{
  "model": "sound classifier",
  "expert_mlp_ratio": 2,
  "shampoo_beta": 0.95
}
Rows from block 3 of a small sound classifier, named by matrix and row number. Rows with one number within an expert belong to one neuron, the router's apart. Each number is 128 + 32 x the weight over its row's rms, rounded and kept within 0 to 255. All counts start at 0. Numbers have three digits each.
Before each expert's rows are labels from the 100 clips, of 14848, where the router gives the expert most weight on average: "top examples" is what is common among them; "loudest" is the band of the loudest frequency at the time of the peak. Only what is clearly more common there than usual is listed. The data: synthesized solo parts of chorales (CocoChorales).
# router: router (model.blocks.3.mlp.router.weight, 8x192, trained with AdamW), inputs 0-191
# up: expert up (model.blocks.3.mlp.up, 8x384x192), inputs 0-191
# down: expert down (model.blocks.3.mlp.down, 8x192x384, transposed), outputs 0-191

# expert 3
top examples: flute; violin; note D#5; note E5
loudest: 500 to 1000 Hz
router.3:092119204109109099145147140184100097136148157129131132117176146123089169138132197045186133143173214096070113141111110093110099159086101131136099146104090102151091112108066149080135089095176082148111184157116150136186035140184148180131087122098141155150135186155126118136140189146149113100102151096107193175144147072101144120133111132117130155151105162125129153115114113103130184171098112148108147182145111121046122097123192149098175174141116127096098142135109141127068170138171147144123102121133149137111086143158093078115161124177091118155081178117113123149123139168157146148
up.1:112124115093157148138153121159139116100131083074138192111060118128144142204130113117092111072189105121145110056136183153110117116090100140098147149144121140109120173082160164141111128126191129099168072126121125159170124100120116175180118082112157140130105191148155136098161055158089188147159167126063124118118111115161146143140080115086129079159129089135167180076150100111126127160138160132140118135129160146090168086192136106147065131118079152168165169139126118171131119099131100170114140142143104129129173134089182153152101145174194118159110083104151183209075066107099165107
down.1:146124149117130138161085149118107146121122118156168176112114112084091107145078124151165140141137175177137175145183122142203153135134168138107131122183085145131076160092140152155146132161149133103088080139113082152092143162184130146116174120106091113066113132169122089123121159126098093223177129159164066167145128118141154108131150125122126101077127168133098155157110132168165171152210099136064156111092166097092114118162090131146123139109164111073157137118135216144096071161087142114185117068121072069158114099138136116163161152057108146091138165112112121157124150160112177053
up.2:106092104166181147139151150128066179112105126060204089199117125133125062116164159114078148137161111172112116080079089170177153140121155101172159139127092095119070081183148152114134126050104175084141076112104130148123149130093170125140123122111082078136128080107190078087118096128194106109136161135080146119101117173085170138151147062122131100106122132162106164102152175145115124126144164142113140113110129061116072177157157154127178137140137168150113119122093140137058126100127159028124143124125139135093129134094093112153144151133104143183123119135160112194164133171126150118
down.2:147181162088187124150133132170155137169152114113097080155090113116121082130130110131113073149095193061138100094170101134134108095156180139097139090151172147085152132122134201125109088132137160124125122127123108159117096172135161089094162126128109127142068225153105107155144086128151152184094104122104148090140133140189089103140055170138095178060104130120111153131136098130104105166129134129174143151088142112118122106126093106120187116110131123091075150066133095131133083200170030075164092139185159123139110086153179161168090125129185156119110179113148118124144117093172124121
up.3:089070120158070144098108129122125129122156128118122118132164125124251088131179136116132117129099151118155084143181158127067135074144123158133166060133111146158150129171108089169113142199133135129136152088114166126133114234156121099145086159105136084135099069111115134169155085106140128126107065089145101099140138135078091154184179090179175125105180127199150091173150133165140105164126105117123151126173098174118107103128128119071089169143109128078129150147099105106153156074130144107074164136137082133115174127172125072108116174125122168127162084138090059127110120096085113107
down.3:102122082138109119155153133129135149110100116156126140136039149172093138150131177142147079102099112133124134093158138093154064149125094090158147157175170096079149099100115143091076133084167102130214240124164070109097147137101136117054105176139102101123087232185094145079138105181185141154174133108102139169113166112105119124110114090096107122119097159149078138153133140084112144195156146134151118069097129142121116134147171104167133107137107120185160117148086151162130085142163124119147122083132142098101176069129135165128151082157149111117088117105073158136159143139110175156
up.4:162119114165121118087095133134156132076186081139187108101087102122162132116129141166176107152122140138134122101105145148101114070155167149161094105112104117101124129040168143152128155088088161140128114185114159119114133140145147133163135137146192120135102118137158112135157137102068060112105079154195138144087130094156166061079122076094095088135141152135133137151203102155126157150168143092116118083195094114163117143063127151158168109132169112143138146025169121080093086155118087114111090161154119067105132105142069143181180097115077119146141103209085154112117153169138128158
down.4:164093165145175108151208163069129116123121148138128111121176179152173076089142121164118083098125067112113147149127119212182156202113027173121061100110120116106140100115128103077172128151145172123142129130166107127131110112091078083136082052103101093121118138192115100145116119104089174176150129170138131124115141131170165120131119184106128103088100190148136107111119125092113156133111125122145133150164181169129123143094158101108122092090189185168158140105157164094141151141170157106075152130076122161136133071111142111135160174111119139110118149168133152132062141114138202158
up.5:145083117111095081124106196103140157146140104130176133112133150088185102187116168137141172170142177104078131166118093116113148106129143190078126134160128169136139145058155157164164217137125112111144163131153167121122122067059146085091102120097108109105117139196161115158148164157109129150086191167126169083130123132195103165179102129096160078144073105145076152099106128136137154099099091127128088132145165086133151129078174141147125115127118103139150071118124143097083193093142140167072168099142135155109071097125152150162108134100109123199200165104079089139140146172101139112
down.5:150103133134123118150107154142141093092100112080158155137170150117139146164112123117096172115109139134181106096106136130112121142140144140172196149109130129113078125148147105157149153038113203123180126118127103155106085173133128196173148162146130132139146127095153093097090133187126094152112155142096195085068101051099111102181094136135118192133162208132078142143135122183091140088115136178104123185116118102125122112069111124149122156086124070105157226063118113107096130230139104111138184162132118114104131125126117092111137139146114076071194164153117128153115155083104151128
up.6:183099178105101139122129113113132108208126165153120124142066112109116174102158126208096075071148115119138121062085120145125169122151097177116138130114114128079148137142148140102128104210120163119082089081142197120118152106170123137158122155165144149109165145148139152151113144119090115133101097087170186106199154128119121102159147121121139098142127135112123125117106151069151092109108115147134137104148135170133137077127127090186156131027117096135064151151142123138126087214130129034147122135165164114109078137144145172047105162147148098104089082120149144090156128159131042158
down.6:134134131073108103143122093042144154129120115156103133160151120136156098110145150114118150184125138108138119164126070120124093152127141137132174081167116161113129057147148125081071139162057065205126164164131087000141128101101126145110125131138143183100129120096131119084052139130151178117134108105169097087094116121166108120130154173142123112128154178085166108140106124103169156093166141159183103080066167126125098119162116136185027127144107151151109075175113156141141155141098117145118133121149152092121143136063204107126127111125178182115140167121123070141131142120118126164
up.7:140158103115152144146154068053125094093104084093063121105114172132115138096111128089106126143111099118124089178100129114126115170131114134109126094052103196183100065096110152153181111162079108169201163105110122118111161113126122157102124145105115109150112134087159128128104133177152129130071072143133096115138169122118161112177089122179102140155110117132150138161069174160148073166173059120141178100090141178167106118133133103223096074079117096150149089110141132146073113118175112186112129086107082129139167206102134147064170108137163103087129115134156112132118174111161151121
down.7:114130099180064150161110141166100115178157179133110142154116083114135097084102081078155087180142094177143133100165095088041158158100135111056132127101160116108163155165101120076097143089139154137124100110155137144157129081122191128038060147126100171112177141099087128146120143076146100160135151104225108137138081112112144132063101087138106080094120180110144122156193094105161118156138133111145136130116065129136116137150135123085176127100143088066135109156123140143114118127139131096136128126173155111153107129139121125131193096146190115210158129116068167163132096117097148088
up.8:118157112163127097147090111156186106136147126090134112074133154123130088157129144112115185088086130139099131164150090155077112132152092117182086141128108105076093060127131134152124183165080098132174153083120121098143109118103138132162138114107149102177135076093143135157135173135161186182181092064077167084127161152123138152177131156129167082101157089121139076127165130132194090115183104179129137139108113165165103191137113119127106130097130094151135150131044107095146137052123109166117153159111043190147181151065199143132114126132137141102133128138119146144170063142074124079
down.8:155124104157138105147200099124100143100126190178117086173177148120117088129200139123125196133125182092082127097167125171152117143154104152136087119191127101056131176126130196110099188073110100147100098135075152144088130131170114096098121143083156197096139152124151132137089083088163113117147198115133082177091136143122165118201071117122165118126123096138135130187115095106087106157075123105118111108121125116121140139153137134120152101185158161134096134188160107133132139155093136153124048160098072127106167162147164136082127099159158115191078057154132125153164120127118082153

# expert 4
top examples: viola; note C#4; note D4; note F#4
loudest: 250 to 500 Hz
router.4:070117119118166146118126102127097138095140162128128073113133084147095177076080138111080133122169082159145080128098050103143115192149112110087121080135044105127122073118157148152106157078091150162143127092155129074096146197144149130084100129106158100141140145074106076133092082078123125135142090135119119100156131120091101159079112120128110086164172177100136196061200110119205098105126077152165164163167158157159124171129085089170144114141106114117150131082170062111135112179088125130114130095137095155087097146134118204155191119124130101096163144143158128148125126155112134152
up.1:094096179110140091109116165107109158137080101130186117108093112129082134118121155163166135161112179109156122111102125127094116137132170126147127160105166089126087150095107098144111164115163114175096108171109120118146080133135150168133105102148172132098087159149091133118096116172180090104112172069159150095109181110165158152120084093126105131171123099123176127107099164059060182095061154141105168101167142141055193080120161185065170131105080088145133160137170136081206119158174096155126165186120155121062182102162118104096121116174136095093121157119144070157127134126135111183
down.1:165121174142117141051049095124103109117121138125093146182143164100135175136090163066085171156201086067153153140109147113074148123082157124124124100085110085172143102118109107088118149077133116142156178145130125068128104069194147139139118105159161165132109137112113207129122188137228136114094134079158127139126125109127162102063135138154120118124171102059165121093166149056127141164170077113138119176127156095137146120124167112140139123145176138116153135129118117149104129077143144068101150078055160089113132139155102198174171147118101143122152127087158124095130103126115144159
up.2:130141145126076160142186113161152126063140050150099155149118137108147134157153174074155158154111156172151129111118136140162180056100127097132138154130109126104108137104162149081133086138131163154089146066125137146125109151140126144178148137139168159130143149109107126104157106089177115140154157079125127183079177091054169121107140170194135066176101125147125100193088110076094126115169105091113160124120130126143080145176114166146163137155080061105061133095105141137050152142129128187166129130163105104117157123152146218153128127143134126123045077129100114187081140134172118088
down.2:107126123097067033139131141131117104138070167182113128115125195109129102117121102119122101168161146140136128181158151121071138149107096111119135142114168131169153099102077122168126172118148136105195145107150117125122080083140127107096089123172168119135096069126073090088145145175172166143173058137048102140150101109105121161033111099088125156107105181101081137108089161163166130170089114151125148117086075139177118136112174208094126160140173149158157092092144127099131107126151077079131131152157103110146152125092135092126198167131079114137166133098150142155119124176143159068
up.3:113168139134130106149147078096112159147107109175104146162176114149186110115092120100153117135194155147166138116120171170104148126107089090116156157167118084128136083152123067174128109120131152136122156152178046081137079089136107146234110111085125112121139138111164086110126158169129103165128188089146066148148135132147122146145162096071045109163072107132163148154112071158104140193106132154125119073156165068101163122168088101173087070104179132107116150139140171160127127080140139075118126132158142126148077068099166133106145166086107157133162118134081076121167127100120096172
down.3:118140101124098107166113163124136133145120106144176174116165119156136115118144100080059128136183137087158143092149097180113122146089087123129143105078093135148129107100134108180155145157139182148175083160105115117148151125088138152113119125101117192132107156111206191158129176149140118068093124102154153184158171166132125094129114154116135084048172180083110128144093123116116114075125055176104120122139128135127172169142162119150159131066107153124087108147085106171154091092157161141093147175116148134187066132061159070191165077117078154110164080191145187134106098138107120096
up.4:142154149160115106137188105156204086154128118110128130088050155167135113131150120134091119122109182130167145113149119116107122168159083112191147106153102134150148093130111109088145136075142155122128146189136117095109121147067201090126192118101097149197178110142125132128122180104097097146159100161129116129085114124160151138132091124156117088068142112167145097102211193146169145152126142069180119115135132113117161123175105137142133124155121185110127113086150109163105098178135083123121098132098213097180039118089161142136105058165172094097085112136115169112124125096161203096
down.4:101126133119081120156105124144097192132148133154120097126128173148064143101113149141094145168116093112160160097169171107147033087139143129139129105103113125114185117145132115170174123207152115170104159112111110142088134147125101130109140112108145168196100178100107185119065152098150112119105115180094086157119102179144088117074185185099137135080112140165082157156101210126089139085107175133081108152108109112156140061112156125147144141136105220049150125115138110136133128116086175114133073099067119147133191112158088169105189148114098180146144107077130100120103148144153120129
up.5:117084145143103078131074122060122112150141130061115097089206164126044126091162179159138122159131100113130176116157111133142115126081153120106045133143132133140116113172124182137058145150118133091153149188129111154078121139142133116098115092141167163156145161149070095084192137152107163159119143132073130185142110090114104113114119105159091142154190172142102092173103189139120206144133126113093163169139170167123195129100124185155092156123101130181145115089116160112145136115167101125150122153060088115139153130177118112144148171179148157118161180113129138087102061174124114160
down.5:125139126139127195102136099126109174126140129144106175140125150151118113114111129115104163094134067064141105070168130157171234110155149134125138168156080088069102184127175145086095127180152137171133090120103168139143139126158164121122125079142144150103065167108126166125106113108204148119149139073158122085114107114117129121175125108128107147150130125144127126077113154108102123127149168152169132177131182148190208144118161143196108116087077081037070087147112155164093140067145143123094121148156167064110112105159049152166129147123094148138154133160058145156124126133146115158
up.6:132133175113157084133233099100189163165133100191129176158130141141137095119085151185123108133043121125122205070095151134167139126143137087127157097105085126194173168145108143108168135151136149151083104100093170145158119124067086153132137122130092078069131085143163139140081118161096141118106167110157139063123152111080098140145174175116126133101151070075130119159152162085120123147136132137180108145131171153196043109146063128136105104144142061148142128159150149098152075099129105146087140099134106131145063121141165085179103144146167144172114123110098094133105121126134142146
down.6:130203170144099149140157102126138147113162099186136067140169168092147079131192122077166126160138137128144117107096139081137122166125156106143115134056146161089178178147137128172097164118191164112123144130118147176096148139115148083180152110160105087142145083137086133126134133110110041130108212129070108087131123141103171161131162132166159120104082065138150098112123125164110099158076166121122088074124172131120155152124131133101103145064165101124050116166114133112123178132127080081171147085082121079135187179159172101140092136084116092114112141126157121124161088097107137058
up.7:135144117151188142154102177172102140115096093146125103172059119116081121150120114149138175108102172168098116201131096136069105145137139110124052196149133060098142149083133097125123169139135127195107175108103151187047100099131106151146126133131120079070069157130139081129154085134190112153188124114118133152146080108108133130188149133103117098151154135139130138153110113054132128143093146082101152169134139151097130158157163198142134133088076152067138054101152109145156089123130157130162148138110141150162172098089153055156112093091126118124113151090058145110144112103185101147
down.7:130093157100094077095173140118084109154078124178185097088178102117133118129156128087175086109086105136149165109113114169127169139097055085107034141122148129183154167130128090101084149115158166113158148093095135044139135159106157168155168147088108144142128148161105107156067135012118137140131141116099151126156122104156157137117208103149143165155121158085141115101144097128083139096120121148151136169114086170093151143126120159191127109150088074193182114188137113110130177157161095120141072120125128109131147120143155140136177113064147141112156133180140203148135113114149124100
up.8:103201087092101077141107154075081104163128132120165167149145165126138097157108142109084156083182092091167172101089101116086148144025127122112162135075110107143077121154156097144075086093160176095146110140135209091198158094189154127104100121097086149135101124154105126111088173095099157044108158189183130136121190096127154153123082130170134158154169155114146142085095135146152130173182123147134129172119116079136088130109130098112119111179134135096119201166134120083102120111147162117161132152129071122112144065135126125137131147104125096112149149162125109095110052124121120132
down.8:135137114146166125119150136143142087183078154119098157149174077133147117166081136086202151171137153146142114140183129125208127095145123142160130112162108165097136129119084139108172121099084123041157133099083054102132166113165118135095138101122134091112169132120099102147100116159106141092110145167105204112064086184115155127155102083106075144159128153071152122076134139095175105110097126132106158112076192082142145133099157063197164179131158089168124106110113117160110094181105156142124166105211204107150133077118128127142113121138143111086124144148164118192132085152148087137

# expert 2
top examples: tuba; note A#3; note C4; note B3
loudest: 250 to 500 Hz
router.2:111168116123205100094122107102169177129166140155150175102125098111172109105132070168141108190124090155138169146141121126126155167133144144155119145183149106126111180145193156154171136150149106113151068146194181083108155127104120141114114174121150151103193099106097147108114094114080157176099077095193101092081174110111159125139095060165051148174159108086155080133137137077134159080134090141191117117115171197164151140088114133141104079122099084188144139145200088114147126133147107127112153154146144135144127131136136126084154153129164100111086052079090101126166110118125116084
up.1:116134153173185155072166107094145139061177099137127167136129121140139085136161138136110164155090182159093152124074078114148160167142123134157147097129128143119160160115183113105147132183116108138127093153171092099169136177179191157122139095167111164164088245137153128179069093154129107057133146103125145125098134110162140129139160140165127179127165170069077091128099102146100138107128084158100192108124154111173151105142111064130120058073139106148110139085176115131090139131118121113077115124109151068176131126139110120123120122182095071097150105141076119071129095138172109176
down.1:074157133089121147054087125139160094109166125095195049149086129090135132167122135150125142182167144147142110170154144129127099131084188139054102126065144134166123137108095120139099170120131141106186126085156148076073140127101182159125145154183134168149137102096117168130118046120102128125096103093130097151120143148182083102096102108065108152152160146174203100204132124136123133133178133154053122130147111110170118140078117161089111096144139149151145134090150164150195152170138172126164146125145079104120139140134155145077085103136083093106140206124117086135055140114125142150
up.2:112169140143107111112135172093085158144173110111155075091057109128112088051154129061086154082088134037120139152179162185120083084135070193126170165117112099096128142060132128102115115117065156129159163095130179115146127093072115143104077118128145104166118127116109145101163162137098110163148146137134136116084085092092117103141158107096133136137133143123117087118119158088141127095166154106119074114172097062125071093085116156112140091137136078173056177124127130139086149130157126111102069187162153142083164170136111091102085146147102139122132088120112099132166130116056180152
down.2:157083119163108132127083128121109114090131167114167153167136154080084107119126188154117100155127138110121089109103135051098175126127101143136118127068105099138096099091133104142092073107066075190121157110117131108182052061107120116132172116086134141128138143086107115088073161151088162133166123135140136175130099144076118085134095124068102134109127095163094086109171204133095138127105141117142107159117138166128080184114134212066170117161151122159090161146106099090102094167186060150107170153151095104146120161163140075156144175125129147190143100128064118068155163141118146152
up.3:119110136133169159091108165160065113114155193135144132087153139117083118145157120134155162143135118122113162074128161107123080138131118132087058110110118137171117151106122098123193175106115155140169127161133138097132083121066145111176132142123153130115110069146142104103171103110109104141133047162102100093097130209113149171126084123075066154094128104073132107096120157179167148106116149112133164141144164114171096137107134139158073145099139153122107119150206095114118109137092119192122158163091188173123107157086088154132127134059127117133031186165127089084162082164129221151
down.3:121110133101111123162138157141134108187102216095143135136133141119159182125112157106147148128130164090072143127083145124134161146143095238189151097151170063160119139122134090110091141085111072105192153112195082035130157116145154177167164135089115086155077116118138130148111113129092127112143135160182088161131169104175097161196165099060120173089100139142100102112130108160156145131197118119182150075126123155129142133124151117117118113125147067093159102138113125135163194138107089181167113098121117120100108140137112150141148188158141130120151084155128188186104072152146117146
up.4:125112095064145146183151155096205122140175075169118140126138155086146131125171156115109165129168151117125101137118130087115104032102096113137148189104156150142160113159160118104066116120145108136136190049136115128122127136122125097068114097154135102169111135123072127096113152133184143165080138074091111116182060140180139146180150162096077109110143124076141128102171136098131128123159112158107117116078099094099117133125096151107104108126183159101109132114177084152166077101132086158194126088101077124104138111136119097112103081153143154163129152181174099175130091199165038130
down.4:112152113176121106153098119149045152134145153084107079157125137108069084071113095125144087163124107111127134179183127166104165188164141121106161097203098065160118102160131117127160202142090143133170126193148110088141157132113071154110180104128137151159160162139136094139178159159089150133128082114165137166121147115129074151113108083166183160096129159079161110148186142132147106187088145128163138129109084104111141169164111114146164124078111166116130149135025202163101101129109190136087103153080129140154171144117152169118110122126115082140124148175146144127129070143076100147
up.5:147149098124130065113124130096131110101166100157144098174098131177172077158165177165120152142143114138166083167119099076161091147072116116175149152163155081116117136143112119125118203118150163125110174088099089115156115062111086096101071130103153073112112180152169101102145181110148157123090173115099113071114200127171134090098178146134140162114093072181117122148044095066107149142122144086141098187148091136136131143145102102097144097127186123146129106152066118172135073118132099194135092129145132188090125134108183124101157127146154103130157133114125052104105164149063135137
down.5:150141108163090132134117121108145126129140092162173108120093136120169161060095126104127112115175131130132082066180171119120175152123141137157118123130069179120174140137096168205073066119142084103134093140165111121161116134118146174139138126142155077149136158169107160090129094141122184132103155176127121140099154173128164099111181098167117126136144115081136108081162048110100122173140101139154208096116074118150130141176149157085151139114150138092103143084048143142136148156138087180162120112155172172090103157111196080069163126118140090100109104129130149165169209058113149071
up.6:118173104197112133134114124116131189096114091127079120159115162098109148184156103144136165091115118178102168103155194119120145127154136138118161114141103190075127177052107173128206107104124129101093136121156148127142108176046130077131105174100121133136178105142107115164088152172130119110125106072082147099074115129177082129154100094135174054115152100156102175136141139026055093096119145156095120157138157096122141139167140074143157149121167162164111141101108136147197126138202156085154140131082142108132124111160152179118141123140168127187135140075136138106142155130179107117
down.6:118134193120154156134073141122161099139102101115126137126083111116144114135142102127157085147123086158167148139127106116175112145087115182133117120088081137140108109098146082121138077172081120105113157090166162195089142115128128168155168180184107196100128126188147108160081137158096174125180110160065128101099137173074084132148070192089189150120123052156167115145145062089115099136124134097203128166176129177152154138192068139154108161184150155134075144150159158149159108082125109139162130159101152134136134131161121124092168118112090098135112177106129189154087128121138181172
up.7:110165143154123194166111079173101076137141148134125115066078133140120159132136124081161162119125158148160172107125194106112105137178188157134094135095051111144129096100136187144160159130089109134113086129155166151126131089086144137143141146096131136187143107227171127187177133149174125137125085109105142105066149122081093174120112162142157133138146096188128138153072165114128104114137038157138115110101134082149135157080157126099146156081149177045153158151138113131133098122138107125197192104087126185147100116099121113070121120120171149084090173147130128105156177141080129147
down.7:180126170110158152186152174116153147112108028129170124115151126146170121131165157119124193153098145159148144067098127163068135078174068127148138104088166136146102104076142162122128145132145188091139149146169137155098077114213176116172102083102109116096172056121166154179098114153077151109112115115153112205078120113077121110142082157116100154144123156136095190132113155170119128155102093122159175143121096131056137126090102148138110151133100096110073095123155157137139115102094102116064159145101130176091119122131084139110158159101147139065127116146157161108145134164124167197
up.8:137100194118099134143142119132155084079143137145168182122133108129077151120188107131129121115091086105138139046119072133159112176143134144128097113182124180108088137129111139072150173082117164144126132135134090075132104125134089178127088137139087104137192174065073097121123135126067078072087167104156142165076160091133119110126143103179153114140116132050159136149157164055149129097133181116110121142127182107120055101091193187117157085123171122178083171102134177116167110088163127128143099185088109201132137113110122096109141162134150138127139106159109144120100156092133191125
down.8:135176154131082129066082145137123130133151153140078107192114140112175140121104169130068116164160089127139131146166200118183161139086111167097114122161172084154138145099126134094112089135127122151162085151111185096126071123143106139160121079169122150117113155157150137135096135141113193107121163139124109099150116186104142177091118080164100154125195143144178082094114054129187147135106129167093131172132195165131134169134023129090090189129197134116195142076151117132145124127128088112152139138102091181128069173156136096118136143108137163181118190128116115109141191103116142154

# expert 0
top examples: horn; note C5; note C#5; note A#4
loudest: 500 to 1000 Hz
router.0:158147055128124089118123093086173129161120139153156134194092161176112063169106169111188114087088162150186152168137201186116134110144132130174132112149180137126110124167110131124099111082163167076137091101118120168128134155077101082180140152122075098124109079119156056109131106114140145101150156119093119091100121170142118153195110123123144110195099042158074088089074091167133165061111148066102156106100132109106128123120126143100105129142137147108118122110161126148132134151147072107148133131108155154156151087038120119178124107065137125115126093182150130134117140120135133046
up.1:125190139124108165130136102115123111113146160155090113121159165107176102106137129118178122140149201086172152107148103152075082095185117133061067159168102066076081109098116109083149127120111121124175123170087118101149096088104126113155153102141110087195151134135067176132119078171143171105107107124134105113127105146140135144154162220094150122153108149198133152134174188122095165127045146176140109169154155141140127133058122130096117116150148091135144101144145145138135134157188105123122079088123126101136078170120162157169154120167133105166048144095135104107061099170111075177
down.1:135157099145114126107099128107082125142178153116061094145173132142156115171131115178174177094160130145070151127151057125157120103132090105140094099122172089164150160120133082192093146161170145179120176173097136134114106140058124145167050162157133126098144103112181131120132173146151074112069166121129054145090146151140164152158163124104127116145129155137081113175135146175098150077097118149107107117109153135085098177126112137140163117121126091068116156100159147194124096115201071132129102141079098144088069087127133124192098118084172152093130144197133117105184188152092131134
up.2:104069128142090087124109187162173132131100171118129151127094105077168100099126130095148148093106155074145140061132135162094105131113170083124130122146167161122145111120108146107106118108126100117068081152101076103115160110192143115191117138132134149193139184131134164109072112115169145108153170126136129176109176078188176166147062101129138148123177115140122121174132077088128116171159145155144092145139117124101123160111069104190121112189138187078157116131123090081091113121171144096144181141098085131145131103212148161146089124166090103107057173061116128120141175135120183078
down.2:153157215140109099090115100152153193139096095130121180137118203114154114157100196181188178117114174112120145117095140139125119117110132148106104151114123120147086144089121113099095120150106110135165154144147090119169123187120146083113134126147105098136114152128097161072166124110107199109101123132027118071080160137149121130096116044169072142112068127116072170148160103106166128125145087184144190149139145109150158098096178168075139097089132124133127099136165141199106157108199147125145157140129080089105072148148150149158149148129180120087176083142134160150118094166160116112
up.3:160172130159111114103147093119121149113131087169142158068127115099187093122150161116079131126121137168120147145116111218085095109169158122144118147146098118069094225147138094173145111140139096123149094184182168142110108103120127153186102133186164132160157082104131157159102103100085062161164092181145139094151178124141120184094106117078125152147100160106149168082167136116106135062094163142130137053111127169124109128082078081116127091152125104137154071114133152145128195153140139123133114126134092083167050140150128150154185125099117171128096090187166125170111148066093135109
down.3:094086160139106129138117103103135098142113122147121086089079137140216093136104104116131108158144123123092091158178120126127109109105131104118196080129126077129165151139122087111151099134153207122141170169093132193226073153122076154178101143156165119126141131100176113080111183160139078113133135117062209096130168111098115136119135142160114124121199114118110125133090117112111062094179085140112112117078121214168109149089122139143101136101116101150108161118108100095129112127118133075106112139138162170077138096156178210112113107115158144135145078140089107074170109095203107137
up.4:111153071150179119144144129178056106114144087218142157084131152097075143181158136143094155122110118124149084111168164152149135179120079129105130148132132150145120166088174169124099143111112109161131104119105146085182126143132114098149127144157111118123189152105149091105127155226106137133185145114140067141134136050175120107167147113121159145117166129118133100109160095168160102157135102105090184137067144168117103134120161143151130130082118099134069154111119170140055161089136145107110178185128088155074141014143082128185139104149175113100154098106089125118129091128113077164
down.4:141088148152144139111176140126153105098125137155145152154152171129087104061183180233142170181098098141186153061125195066142123093093176104142096112086130093157130168153088173110154118137099070153115168072081105164050168117110124133097160079083129130128083052129147181156141174162119116174123115148122130178144105162128127140126169118111160135117093181206148111137080135169116147107109124083106139056127137143108151135205093154089101147110143095121167134115125156124169155114091102108139121159101155177090152121149141139127114123098103090094129105175150121133077118152142133097
up.5:143166169071122113145102129165085105138126194160143123154120143093172096074128160081081141144123164093114158110077146142085159138126195096117100125170119144214102096100106158175174130116143151026171130129162174150133113145085103162108129159112116103164150189088179117148128117150138132199076105127116111115089089155121116096128129126144091106195124116095124169139112197131145156174191120144109068146105072126103156093169146130118138117120134111098125112119178097126084121098183120085163093105121145110160119203134152158111134110113181135118075084132178106186144143088092181081
down.5:114092089116151090166163100114155144108141173135109148158120150191147175156082098129100141160180163055107095149098156129123115133149083107073144092129089161115135105125149092125174129118051126127135164124128168142106090155146168139144119172151101090136078141096130168140192168096107141143078109150141095145112147073120084133152151209138138145101106121106178126131090106062072076097151080143085087082172115105143063081100078129136129160140113218057133113142099092142102169094150145108119104119106087127096099109114123080131122116080191181152156155117103106119087195136108188113
up.6:145103116091161108175091168101126148182086127147192092125141092105167131134107135073133080108142192124144089156104110132129146113157106147141112083119153072217097100151159167168188122127109176164133096156189126175137100145150105135086156143082101154168086167115133101157173111120165170176180154184122118161100096128090113117060152151160116183089182108123061103133144131126113121120138086170119099122112128148085133127137123129118144111101155184142142109110097105136101100136090135140083148093129139156128092169134189031136146170085131113099092152134133044075139127083192119184
down.6:082120112133096188118169087049126103178145155080115172158137204133102117118105095128113123057155112188104100118125155115159056098101116121092141156125129121129133162170147161104143112069141158090122117042121114138102098148097127166139135131097120110110138141132146168072118116096134165120208150075113132114152163152121165107097124185097121174128123152100164118133162138129020114136118143195100103104147140135112171131135139160104126126103145065082156124022157149099135091139145087165100123195118165171134059106185132115110131131103142176149155173138102121115156177101087120127
up.7:126127114125135089120153168147142164116152085120171093070135165117182076161149150105147079135105101121174141127150163132139040123184157127166116079133107105150172153177123149108104158138167140117070084208106086153113160105152099110096132087155153116112107147112132144140093149163119113114156122107182092160156081139128130152098101096158117163160140082097141129105102129071091095154154185098086139073129137112084157143072197112120154103171061125125164109166138079075175199117078163162152066095092104155097205116175140129090150098139191095101107141119159127088137133105112092098
down.7:118146089168171122146118062089131114101083113125121132148094136116128140204124118121115154171078104093143130105111147129192143175120123176145146119132177151176134159105155113098097117121157140153106132151108098123165121150092152115196128121102113115134145141161139156103148134100107164069089105139092184152108122124147170115127054064162093107089139121136075155106154087136163204109221158166111096141174105083142150218090139159146147173170205134129076083185074120086088158109084115170115123128143106139117057127090149171088147155149132088118134121197129095135110107088147182135
up.8:178098109119187151137138094174144098115153160104161120154120120093148163145078082092101160122145129196141085180116084140059128107127157114137092141070121214153134094089099104159151116130148150074079133165113111169151136158161167122103193093169075169100125121146172030161160160133122110173125128180074151096096086182128103116066130173121127086087161117128102179123098178131164165163134160119162109149142069106116108138102127110113115143126149152151130112132122101203135125106125135121109149135144110149133125143066178063167144064163204083125150128111130178130155107110113131173
down.8:145156132121084091106100139112125118121108140138061154158159126100123153104109167121159137108080056158087103230099188117121081144148152189141124132177152123134133111212114208143120155072085140143163150108130114132154059100091070128112129126107158131130088178126105112069169136114141106149137090066138107095144155145148170114143153119122162144108139153125176108106088110098106134137067119173059170057160152147134122151143089148125077135124189115122102114115085129098153155198134142148070152114095141153134153101101129189151118118094141197181125198083125130167150131159092137096